Rows from expert 12 of block 5, named by matrix and row number. Rows with one number belong to one neuron. Each number is 128 + 32 x the weight over its row's rms, rounded and kept within 0 to 255. All counts start at 0. Numbers have three digits each. After the name is the row's rms in percent of the matrix's.
# up: expert up (model.blocks.5.mlp.up, 16x256x256), inputs 128-255
# down: expert down (model.blocks.5.mlp.down, 16x256x256, transposed), outputs 128-255
up.196 087:123123138158176152135189152174136110154069151104110133124064088072152115084111183173154124092111130172152165112133133214111076087079142102138113132156125138092152163089102161155125130131173071144124134183144128193177154141114179128149136196177182079127134139066145168059121144136136120116109088083120145147152159130151146094129127154154106163161153127151118149130163089126109115074134
up.197 106:102160165089114121186125133155133170159086095105124170100161159203085122129155138117170091155146135148081166162109160098150163077122125109188117136107137130160152045106168098132124104071127140140096168121093104101148057122121164136158193122099152093112134141156096126100156144077151100083168100137090077123146111145118086146107135142207130181126169126076180133154093083124118133125129
up.198 111:129125075114108130179089087129119144176121117082120169159101088096127087125145096150094111110179114071131152119148109165143141119130078094131099145132101124058135139222042172088172200121144118097152167169115126165148148138112091107111176159098146133165114191118073162128069094122168132070112111066009130163138131150108135075159149173136149144152074127121096145109147156148130135126123
up.199 080:114091121159102109091165156094144122107146133093104154131080173153144138094156111151164150030158112090128116136123131094168085083131088120155148112156099168110134144080114112140132135142180112064138111164081174119074128108120195138116164142108104155125080137122101077089097097130132088066133124136142096172110142144153114090126112155112168085110115174135097145084110126124120192060133
up.200 102:158074171091095130161158130152149152189095123146114110100157087105155092158110108138164136119121163151157110138137097130116222131096122146064093144126144140117095129101223090090081118166128077080125136108152174089118115113144085150099117140131125155129136099121165145140140092156113158127116092156155087069099077101136147121080180118203134173113091120120114144130100177120144142081163
up.201 109:106117091153097137095117126058056107082116110142099108158162162130163116110139155120119055145072187078103111111126132113138102104153178169136164181076172178079112182106160125070125121130162144063080161139089183137157094182098138151128106138123185101157139086134168128119102143136082125116144111168105140143066155096125198125168101159145111137134083076095176117061121075184198150125137
up.202 104:111141154111118168133154112128128125130146155167130129097145136123152161127146170104128152102150159131106136105158128155143114173105141070163140104123110144130100069101072137114103128214098171131133177141117173153071114149124123190116155111136085143112107078144155138178136137204142104189114116169161144096132088116120103068178118064098122132136133104100140125106056129150128038152150
up.203 095:156149131081107139131146128115203100141156155123149137128029156124158149097124116123102114053121082154096158134136102135138091132130100111065114111105144100145124162068188157147122086127148138105159096121099154078161128143152129119188211133111131113058088147130109096107102140103150128162093123088164123122152128132145110128144177176142166123101171139163087080115088131186185102139168
up.204 106:144183176103128112146175158148153112101109158134152139147087111122108121193050172104127089126121208133146156145113139164143132101126118177114128204154114191108117118122058133121102181185103095073137128114138134108122076084162124136109079157116096104117154153179084157123156134132188093159170170146141114107111152124158129159084094099122072092082106114086123069177114127112141113113055
up.205 095:175136102096127154155058112114133086136131116139148109086125112096184174123110133097081135142151183062109082143070154099093143132095176168195116113083164143148106140135109118125136153086125111055112072165079096170132099120161163132115121116180138158122099092155140116149101130149145152076143138169141133156161117134111093149102164127157086088111117130167143117128148120141104145135163
up.206 096:158138181156084132114165123160188164101150151134136124137111092118139176051155180137084112118146156126093216106137146193112171101178160110109112130143139170139178145061120186118130167129155130066126120117137090121108131140151096110135138172120102185165178067134080173161088135117123080158094099061161127196118074155153097113167144096129134180112166141136184095082136108165112101123174
up.207 105:135111205076122144172097115129105100111114166143160154149096144128160175054130149097149136182148060217137189164125121128145169086118158058149123134109142125181123122159108108130131154167119118153129167112136138166101082130123162187106129148144130151091089060107146077130148097113154109112139138123142142149189077107178099102128120109159160098106157112173132156111077090123141160150169
up.208 084:093125159142121199119184128075150120159109112115112096154172123132102155095064130163128158121111095152070244151137181137130172123145104120119154137062154111071092128132098141073172155107063108121125123148100085085113116133095118181151090152159120147111157160145142155103171109102134152117108049118126124142118132161157137143111148100103097070147087150137101066075094145204098179147119
up.209 093:154130123105132101102153143144175153143159090147102152174138100119079112109119123111135171132159163125124097094111101174225162124058117118108141087140130138132129204179150084144189131174135089109124188139167179154143118133137113147115095140112095145175104135172146142056147108112086171218132081100113121155162126105104162159144140151118161123117128076162157090112148156096154099157215
up.210 096:105127099137144086108105119183119113124104103121100119102136116055089104074088074050093123122142097123134072152099094058151108145107082059127149166184174126119088088126107137143176062133121120190116173158125113109196128128125112100111162152136121068162140138128115103087144084096085115139157152114117156161119121121149163157175092085118183082120130088083086111163136173135062160092175
up.211 097:118141137145081161078150168124137182068118135149136145167097136136130110115139161143138111124114131128067122080117126115085139171173140167227091119119109121099116153155110168117091191162142195120151113146111116089110126125150195130117044124109097130102146092082165113133197104140139155129122157125145145146154142102100164203172087112131147104105107126129139158158165171135121185042068
up.212 102:178132187114099119169132161071059105119122163069101073151115135063128129122124083148148137152156071091115130116148113120102141110172093088131102202162160163145109175115114150148112100210096127098194182058130188113092139168077146155080152108095098170122147153073067119081117110155164135147133121171078105077082110087084109142075141133113142104136098178091125158135066107115140146113149
up.213 108:125140112062151111149139069065165174097155140120144134111141136107111167131198102146143112064083094123186183168198139112106147133163125090128072117145179154103121174127201130092099150078090172162135189145165111114138175121084143112101085110111121154126112157101132135101084129156140130173145161119147141149158204107102117124106127160132131098097157148155170154109152145086121124117086
up.214 090:114130145076152112046129152118079144106081125151134084049100144107153104148156105085114077092174138141150108106143122193149152165129090183180159102122117061117078157148110122167104123122136132121117147169171153154164134136134130077130142113187152144125137083124130148178170104141130128105110142170155121099114096099134109094110095127108133129117079156188156173079120160120088174125121
up.215 096:139101181138157099174143072158154132118140105088160093135145129138108080167088155147116117122133125161112126175121186086086059101194128139100093147093142045123130173133148101160112146138170149131123208152142141124087082114092125146092130123045122151096152115138100134077137143074181137082116198145168164107172091117135123097162155111124112115144104157152103069081132092132119157086137
up.216 111:135122080151143172140161132130158118162073098120172121128105121129132118130125158096144128116088154166176139142125170134121145121193085148130118091104119157112126062146081127098075126107136106103124171150171109116174174170182104142109153165041175153165128133088142102101136103086147104118159127201156133114131162119104070095190116179144084118104133210121113125147150137093119095118149
up.217 106:134150152146145138119080136081147109131180104132124103143156102157143123088081137087151091147096087134152124129134171084080164117166141085146179134159133161126109096075129188081097074141132087082109151125163124118123144136091102150134105087128131129125139159144146086161178000125154144119085171107157139109146112105102120179127114164136114156121204123130097194156114152180146121089073
up.218 101:064167115105087121201165145103126121138107127072145097100130156076118195086129086144109142142131194074151090160152184165108130073163118161093152175129085153144116157133118144088117118125131121139142173078090194100148115137153125113071120166090099077117101172184136160127078105167135129084184170099174135107149101102110112099140074149179120161106129141155161144073146122100079116070158
up.219 101:162042183126142173103128194080190143079091147130161122160148104073107145157045135131111182153074131116096101128136167153166100117087151153117161156105117099086119140178120188076087129095116151166127143145065104145145091098082105118137146126133103134134115116080165091177171180145115151081156157135200091116163080093159142165095158065150128055061092149094180119192101124067087158097122
up.220 101:135100122171112076099109119133203098094124155093161075175119150143163056097107149128102122100196121137142071167124158156147123100132103159066107135147101153095126099091160123181116127141108150099116147107125105174112126157155073113158175061080102153104086077134139154118155135142236137153102121081205108167119142129113081091101141141165148103114096129073068123115141081114188109185134
up.221 105:163053221160140141113144114116191126096096152136093102119101105130113106154125141080127115127104139142120165117128134102120116171107140137123200115117096097078117085177162131172192069069135137102078049119167128168148119172080059099155154112094138123128068153118179131169156088208055129092122112112168107118131142158085142041125107095139191164088112112108103115153139124099100141109116
up.222 112:152099122075073138171085174119137078134145162164128129144199116104114163181112117123047131121154088102138175120165134106125160116135084104164100087142098108163108119095099104111188125112125178158117147128161103124115135121131115151153079102108081144144143143137151135136066090125128130072137139136136104122099136195187136193137132163135178142121190091101072176121123113128125102155098
up.223 093:156109093085106149169133119045180110054189114075130091129156121158109175132095179144156195138133171182123131126164128087085145124103068126114101104070121101158138119155157161157104108108158124133172124115122103097154117138140174147083134159125150163096106116136116125136083124125068145085080096173099091118094175133160176142094128104123136107154183147129174130112119116112116117160137
up.224 108:111128110127187138151113174159086064094124133118101146147124078103153110156140203195132239099111108123130223144162127125130100135117201105129085205134174127101132178083105141121134125147064153075091142084099114105132175119124163119165173135097076048078141152143123152098141183141165067093134162106148138157157127116128075161126170119090155110120147086199114129140192131127092137100129
up.225 114:159119131129156053188111124094169131092115213111127149105191122123079127138112095147123172135169107110133126155099148174083056081116177150152097090097128132130094129148119075184118113154168145170138116074144108127199186137121132157122131089182160140203070133088120150106112188129087108157161127104153113096104122149160133100112124045161141116152157182117136133154132190155096118127100
up.226 109:119167090104179099104132193127111101157124174165060104155162129088136056154108119196121186119153093168151136081092155164174089115115167122086115105121150163096100138127133144108155176129123106116100155095134095089137114158224112096117152087141108135063116132168097166071113082189108144130128110119135100133140115122202110164138211064186089139119130150142110071120167124133100145125084
up.227 126:151111102178118161115131176071133135144146122134102163174159177224180095099145125123109137182079109128204090114128123159164111115126144071108177133144129119112145085187122114076137141098130112125020125122173136101154116132149093164188140090114149088121134131126185164106155083060157117128110140140149110152093150125154163075130174109120137054161178160124121131140088067170154118148164
up.228 095:161158167148132093064147148102168102097176098115107110073163103145125119121121201114137130168104101115178113096138155144126134117130139174107042179055159159180148129098070160209157127138103128134071113097143154127140207119095067105164072152076077099094151138124080159105121099070120117150104194111149113103192153117106149126133089123129117122088137172117121105142107134108084170139120
up.229 108:106167047158193113088156166121166126123147081156123186102149138141079145120143145119151125095093143131159095151104098144149085124133164134145118102145118111127101154113125123086112087144124138108095108076093157144145105172121160167105103117146142146103132139192120053128117100129137113177152133197174182117146147160172181171099071155093151143112125103150131095118129116144082141153113
up.230 094:059139168200128095128109169142106122163113119146104109090122156122116073128136131207112072148139170090106140095132135113100131124142084108156125123072117122102170108082196160098150097138185126075163168114151106132184095062112194114098170131175119189129125102154145131132212084153117110158153130177102110132134099093119099178122114050172091131159096087157190118130098139078125041130117
up.231 104:142075103130127098157171112152115163177141122080141100129125100093136165110142156081213132171146149119152142071144120091124142160122077162161139077140223162132108078123097112178126183082085094132174127148147129150127106064119164181220123092158082122079118113119100067138138143121158121067128126149129082194108152121129114179113118119159182141192141099121085071083122112148157134124174
up.232 106:105150143109152119154168143152081145137134135159116073189105131140141157138137139100145111135101158138067091109124108145132110149122114098197182111173172159124140087147106075141128090119151111162114096157056100089133151095068153109127077142184137103128175120084100082175119140099146113089145119129143071062152130149197127171131064142142135108052137108150134095131156135162115109148100
up.233 093:157109128077137117169116169100129138107206163135157127138140140113106157114133115166117114184112145128102151109067131114107092057090102151141093126132119161103111146132137102195158137111081115155103113157113180138133131109130067152136128121176112115076108123138110125059092136151141100127123126173156188137090085159148094112144072087132190070135184147125114175141147097136116131143165
up.234 107:107093131106095106114143137102196121118126110167129049130131102146124089085074108156170104060108173103106143078133126046075140127089116119132120132160169140131135104113122102179157083074163118162180117140124205083177125123129171191106101173178140097084105078103120178128198100184152151154087147127105096114118068133119130104129167130154164130153195105111164181156093100063150177137088
up.235 100:135164100076133118143104124136074159167118145166103147143116120143099167128160027108156141139134085124127111189085147152146123130115204078075154105132128103163089086110158186152162145201105143116146183119154114099104061093078151083113148146120149096073021139081120124169159176145097062111112181122185147109109099115120146118108073114145103183171167147149092106097125137089158119150144
up.236 101:214103115088139142143138150121157155141144073145130099198189122156160098118138137093184164147084153100114100122139100105160143203106160067147167127068102082121057056131155185105135110132135088111116121165163056170154119131111099166130095115154126118188091135110193103083186121142089153134156114130113110147178109143160131135121099099132130151127144168093120105120110089169189102081099
up.237 102:121167168128122112124144111127115166132164119098188172106133125098150086148114103104130190151145107111122118131102135133164156101181117088116091111145123143067177129102139154120137182084104088128065102162115145059132126081145106016150125103192075167138152117104114165162153086072136139120089142098088162130128126191107139103112157073154068125130174160093091118141138146076223145176147
up.238 109:164146142127187151121108131098163137111128188103118147161092129111167148188159159141130123121110116118106076127105164127131130158055112133089157133123194119117052095143140075113129142094108144159137218089088120121125117189118113103184146183123169160157102079113155082129197058123145172165112153117088136099141167122144119112086155099134074143149141127084153115095143128144103079114121
up.239 103:180097137166095180151150100115188153040140098115138156108132126126101134060156138180130090104155166146160101175124136059142151124141138159156087127074086140098115090108101127161110117086150130033074194112115150152133132089175107158089116055123161158083062141138165111138179128129107175121090167129111132103108181093125114149139088103134178144158104133149096105150173159121161113139112
up.240 112:141156121103106122137098125132104112065151167111147150151152112140137129133172119093149151147135140138081110042131164131096180093098074127120110098106140108070118080174144116139088117167082072159109133172168152200159030105132123105132125151123160140118141181075145137130124064163118112112136122179107135118125129085116161196176137168138135155124162077168119061191079090079101160115127
up.241 107:070091196175188127095091119144216120080102129103124113117119160177128162071102108103150107133117120046155133139065099131130084097179128147124137145080151091103159132177164095156079139131108137123131069075154197167145124150126108136134103160104134101162087122146101157161135087119121167141126096157168160124170138169155180183172117148146096135183139110140161126128145069127099168131161
up.242 110:082162155100101203111160115196136101129148171175119181126120096138157111153172185109109200135164099127084161137097136110093172099120107140198169139073065112076122140087068099163105126167123098156188118165079208115110080089119139130128108089134123131081103092112085138136139111185148091145089167058096096093035143098153078089083094124133126133108121121140143113104106152182156127128105
up.243 108:177083084159117124148110176081105158064088118139116087100111168133065122132122118114159157119180078117091103132141132103122122135121134095128192123154136074185143113117155094167152087134061151195165094173115219043122147130131140128131195152099113144101139089139080141116131085153081075083121140144150111076114104158178123096071126104103110142123100102161106174133121122110124123146141
up.244 106:157096135111148132192102144120087186125119143113129095119077073161141105136167169144059195150099080123137121092172101121057143155122137215113115133161098106116077105116121128136146119059156059177162148108099153170179117196164144131153110127127140165101084042102110109086144148127134074143140151108129106185127139122135125000152134083126094148120157146110105092083118120119132134127085
up.245 103:162133153126107135099121128100106069100130119084125105126158090148065171121131122161151111126057141127116145084126150166132143062058151179140169143124127128140137113135087133129151123091176121068096090154126156175116108127147087124139136148167077162133182141118127171140145133108172152167069088130121099196166105136084149121148205128111145045098126179186139173105108146145104177163143
up.246 107:156108123148127130140202142123138165099141148210129133132148068165159181100150197119118114170113132135125113177076098134164105125148138174201112136111109121127130113079182104122139132077124178123146145136099142118096136116116082094141121188107128122098145137133073136061171137122116197156138102142129093140093121145149154135129092092090106183158137106163132187110144094114089128131137
up.247 093:127130136149139110107146147083157105174109099153107082222122110141070103126152177167124141119128103125133142140153161156154111135162148160165139143204200110104130114094123175090132119093085087161130142145197110140170113112147121172096103084106108187058089142196160169164127047138111124136120126158129146095140081112140101124069160197173088100109147100103075112159149144149127101126160
up.248 110:115106176107125130145171150120154094135096167145126156157155121138149174095094190082086110115132115128052173159131130148158108106106132101183100208140084132165187095167166120084122129151189141120145112124158129072139091095114159139114106140072093140147109109142099178128090144152149127105143150060126100131124121136153156137150130158095161078137082097120138206172045128186096137115150
down.196 091:126142124104109114151074159138066125106100153136106068100107116109133128075123133085145048087120138052105201126132125107115089090170131117109101170103171148130179200123128112143095101138104080158118158130158135170093121147094148187081153129121117147158094173159176160137165112153128143049157145211153127160055122134145078136106131118136146132102078119134114106140162209182097202124087
down.197 104:178096117102153113062107131086093128092201092096097140076123150160111159141166095082062203172113150114118136119133091126093158139092128164127070138155138144176168136120156092126136100133120152124091111144118166201168129101106152138084086120098133112149114132162123149153106148098113143128143093106189113147171172195148175059137152101051184076117143105120161129114112154137134139139124
down.198 108:147151166114094098200090084139207105153085140121123146113132146130131140161132093104128066127126146136127162056078115139156175140085084120178122151133176092113103130098178019160060124106122111110130117167098142136120121127126076141144067152113108111137133166092142131065138094096110141064185119071130132058163119064142119168112104119144120162122197140103163122137161144108153131093133
down.199 081:128142104151154119116112129099097091116076063130151165150098125154194174157114171120181110104087142109123052197165090101075124134115124086131080141118127095147109136075104158142159116125133198130098101070159159133151148146162123138103143119113075111142099147162136177102094102127096082134159136116112131097126122100205191116057138165126140158130112089133165031122141100144055130126090
down.200 106:139140165118181134115168141120126159119116059141171150080048195134126141123167152127147118163053134110143122118059137106122095187160097126108168118139157105081165097107083126108115149089166133085107131155150105130068140131173143128151131129081154082145154146112098117157127116132120152148154128101209120102129141103100106078130144137131130108131068187132121103168121033081081102137180
down.201 097:156101138195143136103106157152111140137124207142082190127088074078113122126159127139118069062143110087142068137101180121154152152101146125050086162173128090133131129086123168141086093111132151090167117201157180125146110162160172162159094123101106149113131108149116114137164129106145127159043129221158116108187099143107122165115182090105147109163122148125111123204109107117194152132077
down.202 110:156197199201179126141103105119255153179122162142108150160146084093105141199147087194136146107134084136134101195138097125121150167123136063142148112137177099096161106127134233138129132096138145117166149059130101103143171197173152115148128144113106120127118090165068089192136121135114134158213099152125157146115139140167160096116103146172130134127118104079127163131100107133132159128116
down.203 098:201077134114107100119135133123094095129077117148078113083101124085138148111150154145175139084090103140094137120081132126120135163120098130152160121099125161108103119074074178118098141114184109124087145106245090115155122145156096106151105098093127148117149123146153166148142151112152131112111169129132156083086104175075138118118093133134159155159106096077143117135139135209081109156126
down.204 109:139106143094131103096119074113116145103081099131111113134054098128119164176139104114165086112143064165094076140174131119161219121105177114151170135088145100119187070102118147125085119133172161130158142113136151087187153086112069142176119102117153088127152070193122090161137130088059119071147080150098113194123124117095119162138177158107107124116118129152076095144103127143164130130116
down.205 094:132098131115096136123146130077126166186156078163088116087121086134101056152070146117189105184131165118157144134163132100126120114092064153139120163191112184147127135124140132111115163100113170125099133119139123089150086149144169120084147088115093139127148143190172138075202137103081126115140157216134113166129113155108221100119129124079121099116101166086133145136141064154117074123104
down.206 099:135175116137137139154076157080145156081072076180115174087138104106156110131118116120036199128129107162156152116152170098147150178138055127105078157086122114077139172111115122140184119099125136138109152114143183157105146063123108122165152141087178077118135088157170109095113146147121130098165085123147145100128149101112149132113058165138122151187195182146059140153137158112105082147106
down.207 103:173166116103141137131130138189176094125107049116157125084135142163096111115099121063076057127058139080133093097133150102165035117122120136122101117139112162104144185137161110138143122075154108098132119108104105092174132119094157109094161128153150154146147163063102128126079149183094072180123103103076133102089157170173146110111166116103159121144092081147104147139112180115136160185110
down.208 085:087214147099150142106099118069135114084108173113151150162108137156182113160112046073132134100114152141144144122102096140145120168144117049109125110203123127120120136084084084103145144093190127177138127100171127104140172127097091077139081104111102139113087057137159073144128124134122214079132164128128126158130153108166108172130110135108103069151133118109124134127140145094169121152118
down.209 089:112214103161131083107113162124107165103051065089147142130075122168115113150152044123129059125165088130157121167165125128094137187089167127161182193150095119118146164137164172147123072187149157143154092224108169151129125116115062087095091132150133148122157130148111195100113119086113079116159123109143159077087132131066105155191086116179152135089104125176076175155118141113110106138141
down.210 095:134107126109079132116181135156148147190138151140122163116108148143110101094124139122136166077153164048155137188085150163133164106193125142103164130119128132188138125092119095129091182179120140158147128075114139147123106102144107111117146179122115138141150099103087171161163108160106103101142100141178110194093150171128078081136116119139158116144087142150136204135168196113145106125121
down.211 089:148152109155149085089104125133131130140153052109121080101162165082123093109136132121114124161141114143144161086114120127117188138111124103108213156155123117178112149087177087125155132148143091133151119105110173133128103174079106163108071127158122131151131100162092115162137122109146068119174092112056160046100096170119181123115162122179072152076106150079122105136129099127117171096128
down.212 103:133166089162174150125107120115110184180162124121084168149113086117087175079152093137087140122110145117156078150102102127145125125065160163116108109147139140150191103094136130151118101120130174115136125138174087120173216114116148117138145101138128112123113121183090143115108137057176113134162140115133170120085104098122102107098127118152098188117130170116092105121121165110152156193138
down.213 098:189148063127129103111123126159086115126145168136161131129125144158116124184076088121117172126099114124099107078060103144068136096130099175139109094128101057161124130124126118133132082149110095114133164105180165064116068091118147143118180101076123103141130178136105216130126133133151064090137058143124100156132170158205055136067132167116133188074165071122090139157144087097121147124086
down.214 086:095101178189109103147153113119237110138160134134127109136083157154105100147102108055123142165173168147132086126098222113116176170068111151124103134118166104182127093074161142097137139207089138115126125109167094162106119103119108116106090183090111140138145127133095086141131130099095143100188059154104124137137111125156067150086133124119151193133114187128124136142143146121120103156072
down.215 102:153097145146139139108037101167083143161093090141131130120151104135129173125175075094168123122050150099117091138160085177141189121088155132104118138032099111121164103165074160123132112135083116126148080055150165132124107106114102165100122187175174033105119072170160138120074131112127100143141161148125142175117139069085135121063106176148185088153169188145139137133148129090143107075102
down.216 113:149113056157167121110125111141135087118175104121139137139130119171132145131158133169140082126190091154130116126135164131145065096131114116087128132148156068145175104130111137129146084136196146099108133151112104134178101138135085007143166190177135134112141070180157137123071109101095131135129069164126022131175102118173137139124107133113148145115140111112147155079128115106104138144086
down.217 105:090089077059170120127120093144175159223152149105117111138080166073101116075080105150070159079122038130125172137122151134182141108101131176122146137101132155142135141166115102131115103156119096117126117109179158137130128208101127212197151122133120083177118102112097183091113130130132086155106143171112151159157139136123166099158142072111195113156097187075168119043188141136161128149162
down.218 096:184133132101129063156139111136145058138183081073103126053202140207101126111155098153118159140134102162148141127178069120136067117127133165127141100159172141146179152090137136122151077139141146148162149120091104125167168151122126123133118135088095142132130177113100097189190083101110103154156058145113131124131098158068132096111136144135109121162120125099151119181113161069068094167139
down.219 099:092139124149137164131149138138108147153133103144114095161111205091104170129167196130159139107098174112121126112120132115096104120125080129136183125081053113091091106141077119146134114130185185082124167109108107188179170084168118173206173175196093241111143159138105210157100095152169118131110117127120158133094095128180082048158118135074072134126157117112142114183141137119084089076127
down.220 106:107175133121177228089068182112134140167107112130090131176141148154110120098117130119173132125189127098131167126094164130119133155046130191124125126110087160100112150135116048116155103127108110097141161195131166117180139109128119103167143151101110123103132177115104114110102139126116097104147153118123149125136135083153099098127118146155145132167127186178140094157171127115144108152101
down.221 110:164142149135122096124176170134030151198066084155129108174160152147144145105131174079153100149089076130126059124212151131215109111156133106112143193090059113149093086178152115148125143139123104108180134137154081139142094158119125117109126129219155131166145149153089111114134167142108138193136132144099150190067130137142123195141158129174103168122136153086164120091125103154119072154080
down.222 113:159120127121186135136157150101183127072166139157156117129089109104151103075099141036157135129077081125137085123108129114103239147133195166102173147093128123078147096194140123141108094140198089117183164117088149147143138123077142101170126181096159161105133143176114135153101102141121104106147120077147124072182101096114113137106090135076092156112134137088123191108161132136118134088123
down.223 090:147073038158120136175151115158106144117120119123094190148175103103049153137148101058138123135116048141129109078101085165180113065175126114138145094178170135135147117127116135150143095133117139118163134131088178117153112096092117133149127109109115082144082162113133137126150120117095126098169137131161139125183159118141100131142086137152149187179087132142084164147090127160118139064167
down.224 113:146139137126154177098157115164099083109128107085099102114147125038161096114157106111184151110207133116117100102191109162145107164124178128124082080111141141110094098124134163135149149125094169156138137156154148077099166097164157200093108119133165179124136177203148110120160098148120166087109083100114115094140159118187119127138095160100076192196142136058164059138067080128117091193106
down.225 115:092132099122095148143066096141127135093124097118086139120104130134197120178108135106149137040106112125105116083127115152124198103167157135115135084075105124097165125168109102154154216068226115134155116185114164079151137131115095102126115145083110123122121146089125198144103116087095134131127134147130080125147097121166154154108152124090132164066140123106146146091116122103182118161099
down.226 099:136078117121131158121131157120186161086211138156147127076128139142175112184162179073142103146140190175122126102162160077119113145126084090130132082090119117130112168194169111136091120124129113118103138188084135178037152146078119121129162127139191123118136178133118076109097087109153189099138123148155147097131145175111172100146037100144033108155135128102111150119119136138119123197221
down.227 117:086091119075107137148120115113177121121081187113130089134126148080202096144073163140133164144151127162140134113087131134175120114121149162100164129109171154165109172198140152135129113141155103135119111117089095177128096103117087107165086094069141185142131129066157204186131101144180133113104140148154062117088161116082162168111148142112125108107096134097094192082095111100105145166173
down.228 086:165147105189146129137060170156155144127137134116098106128108098100140170072098094174135157146160077136145164124093060115195128138132170082105144094163136151151139174211127083126163155134106150140226103077126154159147124052175115104120148155150102117101093165159131108123098146086086105093070096072082108088108126119148126112130142164144088142125178108167127141116144163152123137121135
down.229 108:106137150088069149146099185148121104105141092153103157134126089133115133137200069118162105145163166146136126170098166089127134123172091094121036141146200101120142136100123089117168136124207119106162110141098119123174097159136123123120164129132158173092143121077130090155136151138125125112132147088197061139087102192155113095223084085159128110146058045190124109130109114103131162191167
down.230 098:139149180099113103119156106147163109106164156131148091053105168104149136134156087114144082155095170142138132169103116147194166081181204178144150060119159059105156073160131169147136126190118087154110114158116099171107126137149124129067173130213084066115116124134153102118093125147129136110179117149179143181161111149181158161098088142158182144129126110080154148110118171121131123195126
down.231 109:200155077135101084067144109157162129073064141115132119148094105167125115094138113149103086088107087182084118129140073150095255136122153079164207136122144162131154102172109076131168147150140143106124133073127114114088118128129104108137120118112150166146132121157155147121166125104213174111136157110129082125078160070145194113146114139120073098143057154076110057135137150129147136117193
down.232 101:092079133112144078122154129171138115160126142108159113100055159157125116168143138178165159126098055140128152039136117113201120145144135166156144051166144134142170102104137180123126130154092103116098151150170143106082091083129111104146150095152110158110103160176121164121163129148175065155099130050150156124180119173107137100154110145096114113110101120147161104029187089104100101198126
down.233 098:160148136151141163126105178139132132073089138156136134086121104165118139128157117114127118061107083127107129145145101131105184158133136090128074126150095141153099127128163113140097128176081152121194156062156168189129108128157124159116162153068131165101148097166081134139116075118103130093146191166142148113075188150107131111163136076107125093125158087168122139202128100142144116169116
down.234 109:144081094116156207104150190100141170126149136116163124133085164163095158070115140139147112150045118162116198147082174137162140103108165083130163127099094138137131131126171141101101153145134171141124146122078198130134103107153113049130089151196114089157131105128075144162099151170137057123124117089119178149112152117120157083142132118145059164194111160136136138165178070155028092114147
down.235 100:100112143152163120183140088090187115131118203124159145111112095138137124068098122168142132248084133150174114103111061130112076108059153093129136164161129144183167180122125188121137156154114111175076123145160130158066137107122195181151061167153174119179126130106144071130138152165158147139130132110116160092112130123114132094162169114165123124118108150087180126133099186154149190185104
down.236 112:138073121093088156157096125167146116146099148127105161137088225131098099117066182111161089156146164178119159121099111137113122085129157127166213116123153103111100135169155180110142134129100130113145103153177127123166095199111118101113155136195157142096159108125118081127088119132096184139130138134177101191073192148151217096165255129086131096131102185098130112105104114124089198086117
down.237 100:114107134155094144121121131117190104157156107106086091162068076167149119121117086063182222135211215188149094126120129145120181105099111159146161091138121187157137106078136074108128128145172120126134100153120156157152079060160133140190084122057149090114144131132123102160083127146085118163149107114075117106121099144125150136118101141117143103180069166157171179104085103124137153153157
down.238 103:103150120066116157076133166114143081159079110153119162108135179083125126089111154106129135113058126126133170159071167112179157085119149126195149153096141191141158111135112129126078049141090105120096127138150117090144123106123069160122097095187076114140148130106171142157140117130123122117174184135116068128129135102109144128138127115122148200099109142141061154122118148123122125155166
down.239 104:185116078151112190162131058110143120138082116129086170116198087109136110109067157117158136179126122119132153151126084115164211133119177126168175148124110137134185189127108122107174113116122198119219127101109161113130140098075095159199117138139154179118151119142155150096159138096093150110108156098088133166155088150145139163072092081170079162109214148114077121115118096115162128148140
down.240 107:151124154158054065171084137102157146121152146142130129109145113103043161199119129113156127120170098069167062158137119098109168124063127158114168131122110131208143114068186118116107107101100107129127173080093155116099099137093142146119063151120105153133124101089093156152142172064136120102136141106170163077121116167114060145120222100129175173136040149187100170127146103096147143145118
down.241 108:132103190031163151142116073133132122156116129154115122154087151116187112178103188151114180106045154118099074102060076091168147096120134118098127152134126146142152132127144107131123121080161132173133100205158130132138099108099124157113109153176092178138127147069088103086116179166086111098132113124150087139081105108150146110073139089086130117126108151197155123107192124188075123171083
down.242 112:122128144064100134135157111117113076118094075134113081104096096140092115125143116159143156121116132129133085120140116063075076078119139101121114123146129146123154071066149124127189072159117060134178126133126112105088151144187172162121153181094092093135156131141101107137131140112122180118125138098133100172144122166119151175170208112189142084162114175133086074141105155069134170106154
down.243 113:095123046126179142089113105105144100189138069137124112179139102179144118144154122156155146100062146109142133151166119144108122143154141168191147123133096142180124126082060185132179135103090111122092125145117096111098116110046111188118067108111130137148124153126137131139135101127090111092164079096147143134087129128097125156185087185255137142131084130072110098111083136137125142105113
down.244 112:148105076144141131098149140111081113168092137105172098116108111155114119092088175059150210111162107113135194068146126104141091100167140066148163164151087220122129114182088141150087131145118082097092141113072156110143077145075090128112111146190123106133113157036142083131210143110148110108164179146176131136071137054115167129113163167105099114146128136113142122138132103097110111098157
down.245 105:112132127154118166105182184121129152141113202094100145135086211155165114134156122178156145158122155185161119151175104149121091172126152115165142114168152097148107141140102091092094094132112115118160125060043066120114084097115104150130171120062122165110096054078122117135072131110118128114172125124126111101124129138101142119106106109126075163116110099118124126113135176080105168124081
down.246 109:150131108107164155097143154148105146129105108138159123144117109160120120122141161122178143167117073101109143115101105165143162136139138041081109106122223066114146148120178131120102134185122151128073110134096074115121091137167190153143101153129117087123103150143122103110160126110115161092158137117139138138136109084171074114088090134206115132118170150084093094141108107169141125142128
down.247 091:095137129114100147145084103163116147200110136140121178072182232161182118071111186149099083182164112103120098187158085207113130162153084133192107060144115112151132198101158106113108156152134156134149115145147119085117173108150129162159124088123165152152120126146127132140072098131123151091190120125118128057136114121134149161133084156098111169043154194084145131106093078085112082134173
down.248 104:188142132099120163084115193066142191110177049136131137126115127116137122174151167162105149131152187097152180117102144114109141137123147137109112155128125140115112086106155109115092120133133088124179113146158132158155132132164143198116089142118072066130098108147076131141113107092127175108186090049145122085062104109106117175115086091101145101091133107205138128141184131144152093177197